{"train_examples": 203450, "vocab_size": 217, "arch": "transformer_decoder", "norm": "layernorm", "head_dim": 64, "fused_qkv": true, "parallel_block": false, "optimizer": "adamw", "max_grad_norm": 3.0, "max_steps": 7200, "final_lr_fraction": 0.1, "weight_decay": 0.2}
Rows from block 5, named by matrix and row number. Rows with one number belong to one neuron. Each number is 128 + 24 x the weight over the matrix's rms, rounded and kept within 0 to 255. All counts start at 0. Numbers have three digits each.
# gate: MLP gate (model.blocks.5.mlp.gate.weight, 768x256), inputs 0-127
# fc1: MLP up (model.blocks.5.mlp.fc1.weight, 768x256), inputs 0-127
# fc2: MLP down (model.blocks.5.mlp.fc2.weight, 256x768, transposed), outputs 0-127
gate.476:112129121075164111131130123134123142113096137127124145126143161120126187184088123103115154147163105172144102158108108159103105141137137142138162127095167116149144135143073139109095118062162137100129093165132104134136104128103102093147136126112097098178131139142106123152108143092165144118119110146113105134171149107115117115140127202110154134171131106148163129130098154101136104136090
gate.477:161126163152143117126152135116111157138121139176145152120137161151133143134107134139130141065143126136175098130134122115133099144217098125109129120138141130143129105108138098159154123110153120124124169135138167155108153113091134121131145120113155120096171162155195136100105112158145127113149130179110101162093157084128116130188125128131126081171136122124086098157169106132126084114099
gate.478:171160115112143130118152168129119107123172141126100160150114156172126114117099138136129120130094116127134146121154110173117124116102110098147104116146098176151168116130127113112147146079144149117154112100116133119133103144137119072102132143109115099126122141110144140073105105111148139117130117106120129115119163160127085179114147140082123087121120139136153049122094160097098088123156
gate.479:134139146111125150142161145140146173113139114118154181176072144136151147122117147097127118135146133125116146113137134131070144125070111120164134112143142096121138114168144150142160075099107136128129131093106168121113126103133090086124172125127153108149134130080177123098130148092093135117119103112114120125121142137169146142120111157126120141097128113104111153135094116139105126153121
gate.480:092165115172089118119162180117152147099156113148097071114109074128106082140145114137134162131137108168143082105121125139099163106144151142131160131122141163093140135076134147148174072157167161112146121089131091151112139110088143159150179115116110154101140135118098119125145136125175130133127148096101113133117105122120153083170101135123087134154114148143139070162127132134132093123114
gate.481:108114120132159155105107114115166170131100108163101155103152136117155175083103139134120123131138113120144118136128130144111153124142126130152151179125093096147089193099096106191095076132159125110125125161147144104137136148128110092138145132166158104123130168073133153158145124078133133138114118174152134167171118149151149116139047110093099134093167121116118114124113107135125159113134
gate.482:134141158109171124097094110129129136083138136079122153144126120138133166069130152118163136122128139121111072106115174142083160135146113123162144089161120054143115134137119117138121152109178156121166097088134130126141181129140079037110115093153108118156192083119103154052209121109090135149144122107175150168158164148087125133142075149077142130125180114101101113100129064136076111117090
gate.483:116136131174160130097128144172092105121146088155105135121133113109124109132096136129128133111112121099122114108121148156096146136094136134078151129134133075110119162146118056153102147131144146095128087129113096112124116092100119096179125092134107154123152154137118143125130135147108127115133108106143152221127126116068133155127134130169133117119100157131149125109169113126119139184121
gate.484:115196117136161118115090110151131096159106149100134167143144157103123136123120141107132134138112141178146121097035112122102147142132102141165131084094079108129107128148170091154130175094128165128126086097111121139109167102103147082128137063083105134151125100129112122089125139121157138093116086088115148109135112072071142133087150159144119090121096145114148151114131121127121136101101
gate.485:212145138085116114124167107173118126101140134145140132131171109138134117098105206092143108159101125165117145091121074160135121134080120118140126106141114136156136127136156151111123126149112110078126132132117157161133119128134115206130142137097093136110141131124137133154157146100131154098112114162142085092131123061178150169123147130129145091134107181124105117163125106160099134146125
gate.486:121125117105108114136125158150146100115145112071082127103090154153174132139112138122141108106127075160098125141127149088139132125127140130154134115091162096121180130138161133121106131131207164097183125129112088107145122130148108158113136104158111164113099185143132108109086089117131131129144077124123155117201123140111122164099127119080109131115124137128131115110152155115079076144152
gate.487:146193094146167142111126127152122083118109132118122059073076153134132109120194146143145145138128078139122117201139140137107146132163173114118126123091116119139144103142091156109120113123128107131125101166081114141137121103124138102142127127172138120167125188124106117150151100066115120155146100130115139129075138161141135153094128145139130137134128119117120116100097088136120124142111
gate.488:108111106135146159118119175133131157126136123133190127177095116163089175165146102134111132152119158145128156121091173085114137115135162134120128071080167114145144114144137107136125135153134104157118101116121147132157133150111174143102122132083135151125119169110140126110133148128130148089135119142160140126123126109148083147100157114138123121140105158159100096131109151139128128091116
gate.489:115108116177123030136116178135122117165139184105152069170169132092129125145072115118097129137073110151136180129099133131134087150112077130123109121108129079094158159120126093135118130128157090103122136174169081111167115117108167158139178117136148140111092103091124143155092174169154127130168149141110110128128162164173153142120107097130092113109164071125101160131111095146131169111161
gate.490:082155116182160110179143168094116126140113106147080119106144174088169106138148116130115144110130128114139096129137123093149172118153137140133131160152093185118123130115108118133147167141152127138132112116127157146122131111118111129115090117165135127179167096136109121096138114151144138134132135077116139150114155114099152113173171131138093153142139123115125165123167124104105140146117
gate.493:133107181131111103161101130140114102089164116085117160142160142099109071115143149136147132102110124115149105124149148118143105134106118108111142173169131182148095109131163146168128097097126106158156155104111141169119149106103127159123108155123100156147161118129103083180150130138147131128144163118150154143133091125137132148101134176114116094135140133135116185130173114129147128112123
gate.494:105111128101148150177120125119138104121128093121096138121119170140127094158097122127129122118146164152153088093119126124177125130124109152174127106151139124145152154139099138136152176131110140118138101093098100142110118112124124126132102108127125124153095104170102138110086129118153141092142161139124160063152109116068164109034139142142138105116109126107153132092177156154171107124112
gate.495:125132117127122085135128124113166157101092118103104129115142139132137097150128135139170129107168124179163069126132138163137156132186164148095133105087145104182129133145132120125143126135105123136167107098050122106151151163127104157135133110120098136113159122138133118112177184128141142147135123135109135129127171098107100069146102160112119089140133128117160128154122092096141143052092
gate.496:148120120135151083116166110146110111130137157146126137143144138082089090103150162149130163156090079114148086120106118125081173170126101129121143096147121124167095121105133116099122127134111090050153167115152123145154143133113108149139115121126092097063190165138126139135147136166095139166167131100103122112089156134100138116118131171129159109134173106086109158130119133133112142123112
gate.497:160138125136176126105146134118162151066100153116100139134144143136105102108094156110155122102139102152122067154127114138097122132096159143145162095158186104146108124121129113110152103105146123114147140145132078144085127124079097125145099103144113124084113186121095136092141132160118135161113065139151157145141123094170152172109097186075143144153144116146129095134095125126087105116140
gate.498:144159123112163128102137096173106136151158112123133133148169131121131127123118114121127094134147106098123141181155143156091131116118148123110126102097107121107124145134140147132109097079150194142097092150122149120100136095081108090102130123121114141098143127158139120076135116152133124137107113122140108152109158193115091194155134234130118105171123175129176136092150118129083148144141
gate.499:165129165128119102132130117117128107116125132094096153123117122125119122143179198147140114133122153133116118101127127096152114143148115155133124118088130121164115113129153115107143124112138147132132170098122119072189115142132152172130136147175150158127108111097146140178137176125099125119136147125129159144121146125134110114132152131146093100131142124111106148154096107089133111118103
gate.500:162163119099098107100144120191129160085087153110119106152140124104118165078134123095138104164115134125136105096160154185119121138130147154130141125112120113140167150117115164061122170098146161109144112133112157120123095112098081102109105110111113143139112113105146163115140148090110138139114077129100147129171138155132101109084152161094167105085155140145129128100096102070103120098118
gate.501:128143134152134148135144157102099098114174131119126124100112124105099111121079162107137133136138102126122168109110135103164134177112153116135160146143125129170126111090169083168116130087125121127130103103120152109142148112126141117109118145107124110119157101120114092171162146122163162147089134101159110169175086156092145111130119145135117115108110168123074149141129105128137140145090
gate.502:102152124092117123167124084136148139112132137100129130138100149123181184139192122091118106139118115146117119172126186134156140140132202132202127127121117183147161113120110154124151174142154154099122164119095131119125140105117107102110130137136112109138071130126137078151152147088139124117111095175074145116127113129128144133126139090102114085150148179135157166148149092114128112128111
gate.504:138155123127125110143094154135122122174159172149112104147130141119121078112109153116123119119149108140123122121112127124189118151131117118067074119101138122135169116129141132138158124129139123131137108152136123169164143128151146166155114107124124113098154115125121111160126117149188137148147127150118146125104112133073130132129130133125153141111086113156095169076129134136126144117111
gate.505:097160173166149108108110138133093110046148123072108125113132095134108118108165133153157173119143150118148094149114137121144172120105174081096150104116157114168133084154151111128106108108152130140175138138077071108105153117143120092121125120170151145122163131140160165089121141123138126136140108129130160165113134106105135154158151170137133173146135140106155111152154106131106119090115
gate.506:161147155154159125116167087125120142056130150081154128120094094159085142177171125127138103133126135097092174120116157119143118118172163134138139093083174145166139106081132158066154163093148129117122132084106111138131107132110099154097129108145104082149125087142148131152148138096115145121116122143178118158120128129122125123115165150122130128135162156102119157148081145079131100113136
gate.507:152141146144128142094117140114131108126135121126108133161085140125110047176136135136165113111162137114154131148125104152099135141150078132128148165103122116109150113094121152120133100117113171122118125114146120126123104126142134176176099116155144124124142141118153122144128118125120137123115130120144150115132121103097124126116123175132133137149107149096099125140112111123081117153113
gate.508:133133124085143103122152103113083120159167140128111134118113153122154166110083182070093147194106102175118104115109078126129118152145117105112129141120148145123134130131121153102128116140114159103117149145151126175117103110128104129156158120099091104121128107094115096133147128118093159115127076133119069119121108177125113115137149125083155117120090082167125134100113142130081149180132
gate.509:140178115112121093126110130178116109146135092104130119143121127093179146128145147126134143136165127146101116121148110142113077155078171118113165115122139079105132125147114163124119124088138123131148135132117096130106104133090144114155131100121107141108118137148125117122120094124131121102111088132137111139162162154134123126110178102140152126119159200112101143116128095137104107150141
gate.510:150167148145122154118130144161108059128143129128109109141138108133110102129118141120139118123110139122133161147055114115147130133122112142126150099096140156128156134114149107109159147180135137072129115101148095146103132131119150112145102121163125116103094142152123096146085119135120133107115129165104135145145110138087157118131125090161142150123112172117096154088150170153107127115140
gate.511:105155092121084113117107130138128144108101134117149114101146156102169135095194124138133125136150137146151094105163143165169107133206179124110141118178109090154115115150147145105140144149135115118144153121095142139136130170092140093135103097181095103114142113127159111098145105146108149128137107116108149098119135109115134121117146101124146115101166106098160115092087103130109119106120
gate.513:139115127162095102104100132162146149150098152149147119138123142159112103124099116143170126088149134131136114103095122120139133132135077143108150131151124104132112130143088111122137125154119143125139139116150083139146143165106137124138129124126146124104146156146132124077108115181114131143154148130119125129129153068154095133147128125126111130136106138117106086084123139121127068127107
gate.514:150122114120152138133120125174118111132086133166132133142119113067158130152134134118118100154162144090082141129119146120138141141114170149120133115121152140119168125110142161123135160092134123103117086136133118155116135120122125131137122128126127155107147106109132107157124125136111131160159127125173115114140100180121151156130131119131116133105147135112094151087141124180115118122098
fc1.476:102128118144134135139089132103131135148168137129105161089152120136105063154113118116122172166143175171143155111115165138127131165106108136138088163115143147121125147110139151128177125158143158142119133103119106147137117161139157153127086164116101141093096124119085129125117135106128143096146137085141121115121076097124146120111151104131112063126098130180129160110173116135134111116150
fc1.477:120159082170148117141129179128125186121127114104184124114076145102125126122115129149113103136109118124132131170113135088143109117128117110133125110116107067133115112122146134133153082129137102213112091142102117116128167128132149116135148109111127119139134179101131081139169128159140121113111070094177135136127092121139123141115132164135124123123115155137148123165141123124149099134122
fc1.478:147115144148146107111127131174169121093123136133081123169079166137097116113174120123119158104166121100143111130145135097145118123084106148115157167118133147127147128139080106138134119153128139127094142148162116153107173120104136158121109135182113102140155143151103140173088122097134123119121124147127139140158122096147128133110134076116106149117137130157099189131153114170133112163143
fc1.479:106125095151102129137172147160138143153125138170089102091095181107127169117159128106115156131126127141163104157132134153129108135157094108124169173150172095119150106123112093077128091178122167105102187137088086117089115139119108092147145133166134072080115145111127040156124093097138134111167114156121086147136144137117118133158119123100133117141130144119121131151144133087141085158126
fc1.480:093159093127137120142136119135134145120116136115142121120092144136181121150155127159172115077154114146155107144131134106140123107172197128102112123120104108135154107108152113152163101095191115159168124107088142104137153093100160156124160115165172110082195154134139113057093161187109111156125118105178109202091143141099145165172105126116072156132119121106172103145135153172139107096121
fc1.481:132136169112103131098140116133153115136161116146134115130146141145133153103112138121076127118139142119161165160114138138144120119106083056127115155155154104165137113112110118123112146150117120170098129137121134123118112136159137103116154150170142158112137131097140144123164171099153126108094125151142113094139166144136085134161115145115139118137129115118130084137162102084143131133128
fc1.482:150113138133152115138074079112083139130142129146192188114123138135164131141123132116144122118097150067144186141089129110140079138044182110127136126152144124125145113146151105145070083081155123166125066099148138159106145111159157114126164116135128148108135136107145131087138144129131132105176084080136144173079137123108129157133143131142117146132102162150147135113178148193110088128111
fc1.483:135123115145135150111131160096096220153179157138096139165125111147093091152136122125122134125097110141119109115111116128148113142101137147110110092141144106126168095112136117144147147104139122174140139091137160126161143118200192189102120093160137119123153153167089129078118108122141131161115137093085104104076183141126129129152120116132124144164128124153134093121103136138094096158112
fc1.484:149142140098108114122100079124136130152134108105121209095127143101209113165089142139146126110118143093115171114122108085092143147144124131136120130096117106104113145186105116166082131066200165090158084112146109128141138143161152074100140137140126173146118120142089177042162130132121151106212093086186164126151149124120107189126174120148134141134111154139129118132123139112102113115093
fc1.485:072119142087155131143129135106147129137160129127122126171104161150153150179164112158117122103159131132142147133120106115122146098156141121143093144105139119121174142151118153181094173100135140172122142141146151114132140126131094092106148108131177110164091102131136146164079122126091115157092135150110112143141130146084147111077118115129132117102138115093104123114183142121136112124136
fc1.486:139127120129154146122133137117153115099141148083109167102117141183167127138116136154145160126152097159133076123106134124115100116095106131161122114081151134161151103100155089149112141131153101120170137129129107130106123152161103136137089094154097125083147141130167183104114145108127133104146096132099156122141101149112120108121139077129187161101144163064074122131145148117079107116170
fc1.487:134135100139111138093110084171130130125139159103104117135117115148132084146102143135132092128152116110105114156134184091165114140150102120133135107110165145135108128127106199129072129129161135132118109119123124149152144162090091092136109186162079150111105171153118141048182122136148131122151118162153135114122119150159123128130111150044156098129164142136120104065134090122158171093124
fc1.488:141123070092099135122079127141137094093100108081140130133120132093123132167138136134138089155142123120109138201145166109139122132115167133125109120076115069136132129175095094152065105104139087187125084117110140065129128128142180091129101122109141165153113163124150087118142133107137128079135134170174174128148137151096087165114141134140119168149096160138135118174134137119160125106128
fc1.489:128144086154160064106106149132115107145141156123152147182123147054106120108074125063137149150055134121128171109139170134110129168108102150140134121132124096113167186166108124153116118164132109076109095183138104128166110104112134113125125098127116142143137139101092145137128143202131125126145096101099144150112108146074184129070128147123115116116131130165132136120126101168095140146128
fc1.490:132114139175161142129120121088145117091105128147116152140136142144158120108128135114125146098120137149139099079115100153113096122130133130159141116132162173123141121130119160137111141097142139073137159130146113132136124129107110134123095133150167098148133111175146204104094139128149130129156150116109147154143167153096135111158162105124117170131149110115102120106100151127130097122118
fc1.493:096161094114157108124115159122138120104125109122105160142143179096143083110141145137148154126128093161112093132136116095120117139130159117122128162150083140145104134169125145128124107093155109118112115128162148151121166139086158109145131139132132111147096113105115137151133176157094118130128121130099123138156066145149157141118118146062108110141138146124162139114150102194112157113144
fc1.494:126146113156153141119116175107183138123068111117131104105142129152128085115122057177170122056124150131121134153106128082097122094164153134146142094105089108123135160129107128144112101115124141170117101139125110144093159136100175156134127098118191118151120115127132136139071089135120121132115119115127151143165111066110141147120142110123085171096118178103144146120129149181158096104151
fc1.495:133120144131101153110118106106114085128147128128133141134101112135119137135164126137123102142129135092111174179111124057166102106122148110178132149123109186116128099122114153112108137156132118152102168093158107146088131137135143111110091147135134120156114112112136127109071109112094127121075086103134143135124120156187128148111173112141126149078114141129111140124100178141132099131144
fc1.496:174136112119141082144110100136123105108122096095166111103149112094113128105132156114137113142117070096135116185154160162111181138149130109110107135113057151148120142105144167109134124203141053077119133119154144151134127109160129119116134143145116154112108125130147090164199111064110122105152109112135129135130121146175106133086110148141126127123150190115110102168132089137122155153136
fc1.497:153133146107140144130124124085138153093135144099111171138127138160108107115116156109149145092123129129141109124115143151104134116073128124151112090139185099141107117137123119144167112106155151147146142177125103131124139132126106136131127098115121143117115168122110119088157131143130141137126056125163144118105127093150144170102116157098139162142126113151148100149107132135070103116135
fc1.498:140131133147160117095136127148126114148142108128120137148132135136120164137115103125131104132124150128114155182142105104119151140132165145082126099113089134104109145129126129122095133089154169164113112129122123115157103112088159132107119103086120157130108145133137150113109129142119147130124096130108121148103172146126082121136163153172140113130096139128156095128143149102109147140134
fc1.499:145100141115140066094074143140105108129131110132115144172131104058129162133155159097115144137049152104125078170127146113139154144058144120151153142144123122102137174179129100149086155169166140122084148172136086124155086106144134147124148100108142158172114088065129135154156155131177150107123122107083142099111149091154145150103123124134144156111155152115166158135117144102098145115110
fc1.500:153153115126112117118139120160136147126123129140120129074134136152147163117112134133127128145149134133116140154134105141092137112091096157122130110090115078126140160097136168106091113091144198153127090115092136110103096128094094137101126106122124165139163092129179156061119126137150138155121105131132126116118158150134061145104145147119145116147146130086099075116129117102099115143116
fc1.501:123132134152105127121128131150124094141144126118132120114104109129104113106103167102142150134161129101125137134151127150133121136174125124122092159138117104146122128145125108102154113121165168132124129151129151154135118120136117118110137116150136109148119096096120108114135109108167130138137160098149152135126150129118115106142138111107115138131113174134124116137100140110119131131112
fc1.502:153135143172140132084171116134149118104119128145113153134106106159144161148150120136126128120115148102116125096128062095143128110124157139120107154089182154094121109127119108095145140144129066134117139098129124143092102139136114145139117078129149106120119131134131182104085110119093117133161127100149144120097159202117159154172133156119141138120112125084112135104104176131115089107145
fc1.504:162135155140129127183122139146105112181171155152164099143152151125139050118099142121128089092146103130099150143111096167155084143171111106079093105107157124142111141122144155152122113099127149123141062139141139130157150125124142182189133122138085128134126134086097107181134142177158146172157108180103129105100098185092132154146071146121156142130111082130093176084099114149136153154115
fc1.505:131142129115107120111129153151122130130126145115104094104130127125135114113135151139120120141162147119137132126128103116143117117168114128089143169112114183132120128128123110090136148140114139138134114129116092114117146133098124160134094127135139117138128128104140120148119138143129126148124119149167107096135086172118137105125121177115110135130112155108141137118142119136153146114115
fc1.506:154136171155128133136162105150131127071136149087164143127091118182104108168166108122141144107146110086132182135137140156153103106164174141113120121058168166146107051104137162145172157081151142158122102128129116120116139139133117107111125130139114102165139087166132151145125121072143130129120117125170149152096169153113060134138115153131129162164133166124101148131051121107120107181129
fc1.507:133113149160107113115116146111130143127164148122108125144125106118131117141132137125147114120115133115114130141100152156101149121165061135132156132099136125130129133106105121119143098139089163117135143144124095120134128124151128185155142117129103147134137129136123143138131113123102142153111143122162135110141113137154143135092084180142111141139123148117149101116110122119119089133116
fc1.508:105111114111121118138122143118138174112124087148191169119055140095132168140101127146114168116173136109135126188100169121098103111191197121109131119099110136118117107132117092148146064128155081118112123160135146101118126105094164093113178131112146110146116142112146104109122171083106136084154131148103138155112147104144125128136079097181126159116112141110147112180107151122152082093147
fc1.509:158166142100113110151153111119128074137131143105107152153139123091187190108136134130140109160149135177098108126156121186082085122134129117106141116110120116077149106132159178099137133090139153123118126126137099159126098111113134158151130109117120159111094118153160089126099101138121118127115123102075123140186202122115143090094178092124146095145148170093119099137097130131093128177152
fc1.510:132134112156121107084123109136135123112115124144140129104086166110099150125148111133120110124117124129115112139143148119121159149122124133121159115152081142118110110152144140144111149082126115105098123107129159143145143119117133070110117151162119127198138131136117110134160121136131126109133133093114127109147159161137118112115128179144084130119118142134133145159084088116147148150105
fc1.511:127124161139135149145134177100142063141134122087105172163136144131079100113076138135135179136089112150130140134102090128100132132090123118147125149085159153145171122122136075120129164124181108068161124148124097122171131107160144142096094165090133147131069121127101184153124143080101107100131119127136141161101129162117166134122123120157158138150095144179119136139148116132140122122142
fc1.513:139110132142123069104070126135149137121095141141130101141137128133107110166110141141140123098136139110129075106104120091169185135119092151117131131161147080145154144129071131118123177119122073132122082071125094144138144179141116107125086106171139146118134194157101155113141123145135123152165169088147150126124126119158113113171189135139108121137130146140094113118101132110093122117105
fc1.514:109141109116068120119141088127133121120109125107168142130108141115129106105150124129123137127134117096153112121115108175191101141160132121111123093088135134146119126140095116127141185173129158154109125127104123110152132146148122167141138145167157138125064127113133120161131129093129130095150147103142155135073132147125117122160150111149127135135114158151146124156108116106114126136117
fc2.476:144104142121192114097094117099132177138143127148109189136100157118172148088106152118176135141103126115131084115123142152108145086175101133127165143124163124115110167139178137204105113086164122140144090083109132091152137127133128116091127115111118071090158096082129139093119090133116129132157126091109124136118115085076132100116083130112127097122143141114121121092137140138101094115145
fc2.477:101111120121106121158092095117134115117112147099158170083123127093142103125148131095103140133146105154115106125144141139150126158131146097128145148166120111130109130095107146094150157106157120143131111147125103118157168143142113125105146153125095121107068083132121110127158087142166088123104130123125118117133181120129148112134134119157114151165171166145164079133105122142165106141117
fc2.478:122113150122113152148100140155118148136086117129104129125121115108130118141124126111138109137146138175103119104134159146126163151083106170122150138121147138134142185135163108163128145098070112119119144146129158119126129134128130138159138117101127143143126132114104079116156126151111231155125124145124155143145092107143148104123132136106134114102120152114179115112122131137138139121096
fc2.479:129145115123103163146176167131123112124113087128101142102110140138170141092137121099124130162110137146138085136120126125161123102118135092128140146128139087152169145081166100118162102139109154119135168145114104099126107106158104136156164129123114112115137131148119059132122138141136139129122141104099115123145165100162118138140155142164150128139110107147114050153099160079117111112153
fc2.480:148158146151163120127176142124101119156150107112133118065108112131093115145126097127138132134118119167113173109138097113148147088035065149130124106143131142121184087111107126126079135152101118138153138169088104119158138105163115141122161130109151162104109095090155131149074129156184108156078192156106141110123126149145134112182157134163122148097135135111135144116125155142149116122148
fc2.481:118114121127139126154117116143130116165141118143106132111134127119153070209105131123139114122128090146148069178116163166153150161160141161063139101114107141118169112174090132088116084183152105129113119086110119140139076102162128204183186112095145112150071110118123098103066153153133180120130163090119116119151123090100146116137147139172130119119115116135175105118129151128124085119089
fc2.482:147167156169170124130147166131113138165100137095105096109137127146158136148141150085088118130114120135142103110137105145081099172061135138090116168125137083172148146110191092076082142119084073157142094105126097131144150170154129081148116149143138146076149157092163102124166147129150089120147089112089168191084120135107141121113143106153152091124124115120153103115177132125098146102132
fc2.483:138122142136093114122149097156110143151128104124136117158120166118053136130111168123134107086165095078126144122088110122135130116147076116088119148142145111151158131154164129088115114127111096128127090121108066083178119105149143129174108117119103137089118106062141132134139148145115100115170159163120095107155095146153118132185143170125125108107135120109144131127143159161159104136092
fc2.484:121174082118160127111146129118111108133131123133101164143152075146114152117120146114117131132106129114128112126143123151062164097121087124123099130111109081136114098102122145078134083105089149178130140107126186123179120117100110091101154144142136145158178085149126196122151152166099017137144055128137087111079121113150092137128137146143096124160141123144183095137117102130131130116133
fc2.485:148155122151134115088094145091120160146124142110135167071119103070141120131149157193124129182093140102139102124136091102151147155082121145141164081182088161140091106119127092111154139159109137114163140084131109141117123118127096129090151173139106114103121132143131088213131121109149105114122126084172136150162110099114126110131162163143099095103131165160086121165110129136148149115154
fc2.486:117077083114129138094128178104143166159119148085090106127065132141152138142074143132139096146128131108115089132127119115149063163122093119127143168152142103138094149126145122121115110172116131153123129173096149126126106158138144178151146149168124122111113136106138044133138131121136223087127127116149126150134065125128141161116134107139151115099107173112101090116138164153107108125166
fc2.487:104172137154084133149099113127094089142121112185136125063138113121132172146143129123125141098120124128159113125126155144119119141145187139128147145150106104117144144157141108133122111137161152109112149112089108166108128138111144126090115131166141144148124127139114074091106108142117183172133138079161125172156134148067122128144163133114092141096127116154104145158129131072144116156104
fc2.488:161124143106141124133144152116137130160131090100121101128164122101169153107141134136103119139126155136148123074182160122057081120139103119066132125141136202102146106168062164122139140133127106131176128107154145109142076140143123095124062191123116160161132151152101159131107142142160113175101203124161137121193155146092091117170170145102092121124094136128127156128136113119134168126065
fc2.489:131143116086085198122136110161172160132144101104104144075155095131081103124172121159131075126180129123157133137124104160146131135088158124117154109137115121135126140124135156126120129108084178190157137099106168094112139163106114067135112163122105089121128131144110124144119129095084072127092119157122117125163091133165100087117126126172128095180100111154135078109102140075155113117186
fc2.490:125086102137150112146142123135145134123113136114138075164115129148136151113143146106120147134150130124105114127140139145092100136112117122129129111092130144135114144121111121086094136085142098149123135116140147155124087146137153135121110145104142137168145197136105134154128145105142136126158154134154126150147103192114085130108159177141129122124111113146123135124103139152132136131134
fc2.493:120141141110112122067089153126121123163134142189154094119113137114153148144141144154105081111126084139140121140153107116123115111135095149140111145158086167109128117133140129086133112132138149174124098143137152103137134186125149142114150148135158151083123120147175115184147090135144084134149145147157147137153115152122127127185112075115114134105118104122117106137101120191119122121137
fc2.494:076096140143094132126070122142157176156103121144153150101117151113106180093175133130112135089163117077117115136104145179165144161128184150096161178145058125095163170118116123128160089130132156061137127092115116149110118129154168112173129135119146099154131169073084119125119142111097140159149115150145105139174098118120105151122127150139095168110133081143140143102098106073116141125073
fc2.495:093150106113127098125116142117099090111152144074076155117120140126154135107164128157120112134108118120104102132170133170139129139135189111104141157106108110131106153103126150106124136141140138087118110114149079143115128141114116107152117135116092111127157142092113091154158118112125117132162065091137163158137151130118110117108157157149144081134172089143126146118149112116116134125143
fc2.496:108156173127099120136144145138104145130112098100130072150096115125118133121153094161102133105139135160121132113137151101122172100134178142081093123122154133131123136127156125140125107098154158124142115106160086117112174158115128134110141128157159131129116124112155106128077137097110097150115114129119179152102087168123133121136138109077114142149122085145173140109102140151107127128149
fc2.497:154072142077144125167178150105136108136112131113149085123133101153065123131150101110127152132160135112123148065099130168119114148155078148097118175107139146097154165121076141080113120161070131115133141155118127122146124123126090149135140158096151156100121089108120148173125123137138145161119180112138138138129104142101125139156163123108118119118099089145134093124105149130133122145125
fc2.498:180101177116155142172122133087132152103124145145152181144124125154103121172097147099117088122146125119128153096119138132098183113156151114126111154149116160143137114158126149137143120096100140104128160146161146134154132142117138114152110152115141105138121131094162138125147129146136121117103124174145132131146116111189117124123174118173139111089137169120140088145116102126135107115120
fc2.499:128150147129112104120093151135143121154111091206173160136086111132101145185171138159129125104173122161143170137112105142168132121138108150149124114103139155096122131135089099125153131099149125148118077113143129127101146148128153115075148110109114110132121096162128115114142086077114064083163147099155103140136151162079128148163102071117106132139130090150130142142143049167130130157135
fc2.500:159122179086157133151123122087104141113099118130152162123143124107104117120135118139120165100132159114140087110134121124118109094141109139132101186157122148162115105116133138105184072145115148147116151154119138144122116133098122165089133108094147146135107100139106137136095154175104054117110132131115112098165096072152126112150111133131102140149130131156098140127117148159132109106147
fc2.501:123103100099118145132094121119152155122112117190117145134151126112143110115123138114126093117162153119137146138148087167142148097136106138091129105125131130122115119148120150107146110100118136146120112135125182124155140156116117147140118098137109120102128141131144134095139114120111131124151184109146115074126136132156100121127098141124155133168148112127155167112130120106139134137104
fc2.502:167156151135136146118102113129109127123122117098108115113144130137070141079159149144118097143132122141130160124121151131121111176115156126152143090146110114092160147131141133120112144181113187105137137137138113116133145112126097084163122130166115165148121138139146040159136092096158141128105123143143151175159127136112102068127162178128129151132127161117110113140133141093147101170103
fc2.504:130130081133118152130102130116126157162106161178157164122142132133138081125186132128141154152078138128153091097145107152148097144116136141159161110141124083062148140134068147129077118133140167189119178176141184142090108141145082164121165105127136136139067188112130107104146132057129124129143090102144088109097118122123100129102116142123110139157082145144118105113079151169124134135127
fc2.505:136134158091135115136083127102119116144129135163141145159103107143115134140121137125120137116145159151117153098145137154116135114159149115099137104127127181140138114126126139098148157106146171089131120098134122145155120132099113169117132159109115118133134113137123155097083123112117120110134138099135121115106140127112111099117152118118141119135140111160138147162124114096141095136082
fc2.506:166146176113139176142120115125115154130160117121115149092155139123120077133103136116103120133145121109140141127146156165105179134136155127079105116146121120174115100142136146136109129122123143158114091093142121120180113148143119082151062135125138160109204111116145114075059121113129112129116148097115144153126140072113105109141142169149142107161100099155120125089122127108124163125095
fc2.507:114138107129107106110134129123123126125128139090125086162149154111103127113130149125104130130150129141135114127146131155122109118166125119089134172139122158121103149148129164069112088136094148128125128135145079151138102134122110145136094118138113129110118165126124128130136107142132104134149122132087110110124129074150119137135125146121128128130124107130151118105115128156136134119144
fc2.508:120137135124129132149137109102121083197152135094077141120150085151102131152107120091127164117093115172116144117115098127094108129102107103153119145098153128160135200150136159125110154134105170126115149155105104159097136098144143165129101132137146138139088096173051148082124106146071146103124080093078102092183130163125161152089160116106157111084086132109175077081150144141117154139139
fc2.509:102113117136142150128139096136138155142125160146118130161118120077158149116153119126123123152134123101097126125138145135150151131147132154149112129119152161139139089164136174144117116132119148141151136117144125133174092143156127143125113139123146156124139151120101136114117154103105020113104162176096125103119093108178152122162136090087143110128139136134161162116094104174087147114148
fc2.510:152184157152147141162126080179128105124153140121093110109132102135152111128103123126144138106122122112142124155107118121117126120115099122109121106123112151126127155129155169138098122150133116107133119115112148149120138123104131148148128117153132125113108108163125134112114140142098127138088103098142188125128120129101163131159150111095147148142140156134132139134128129115142120135127
fc2.511:113147117125093153113127121174121103070124110153155106096121128128140141129154118139155089118168130142131148183103170109132128112118126145133115078095139091149141131120151153170103128140133134124106095133092132140118147123117120084149116111151104126123159114164139156099126136099163233165093086137104130109106151159149142109163105100120183147103141148082147140119120103131126147118096
fc2.513:105127123132070159123120128102149144157163113164111117120160120121163083177156156100104094138168138130156143115114125142151131113166131075108086151106120135147121151148133131103108079118125120164132134113120181109152094173166137190167105140104123165153134079125149096133100136134105095123137129144126151097129162123117132091130130161161167116160134128132151154142145140109109150115119
fc2.514:081117101098105093153126131178117051121133118163129097140090123118157147143092118093135125129149093114143090135153126126163120112123119136119107127170139188099144134133107133135078140167144142151113105143123103112117130128116128142149153142149112133129109102094108138172119136088120173137125159121163111153133092134090153146131144153143128152119122135124153108137143133154123123133141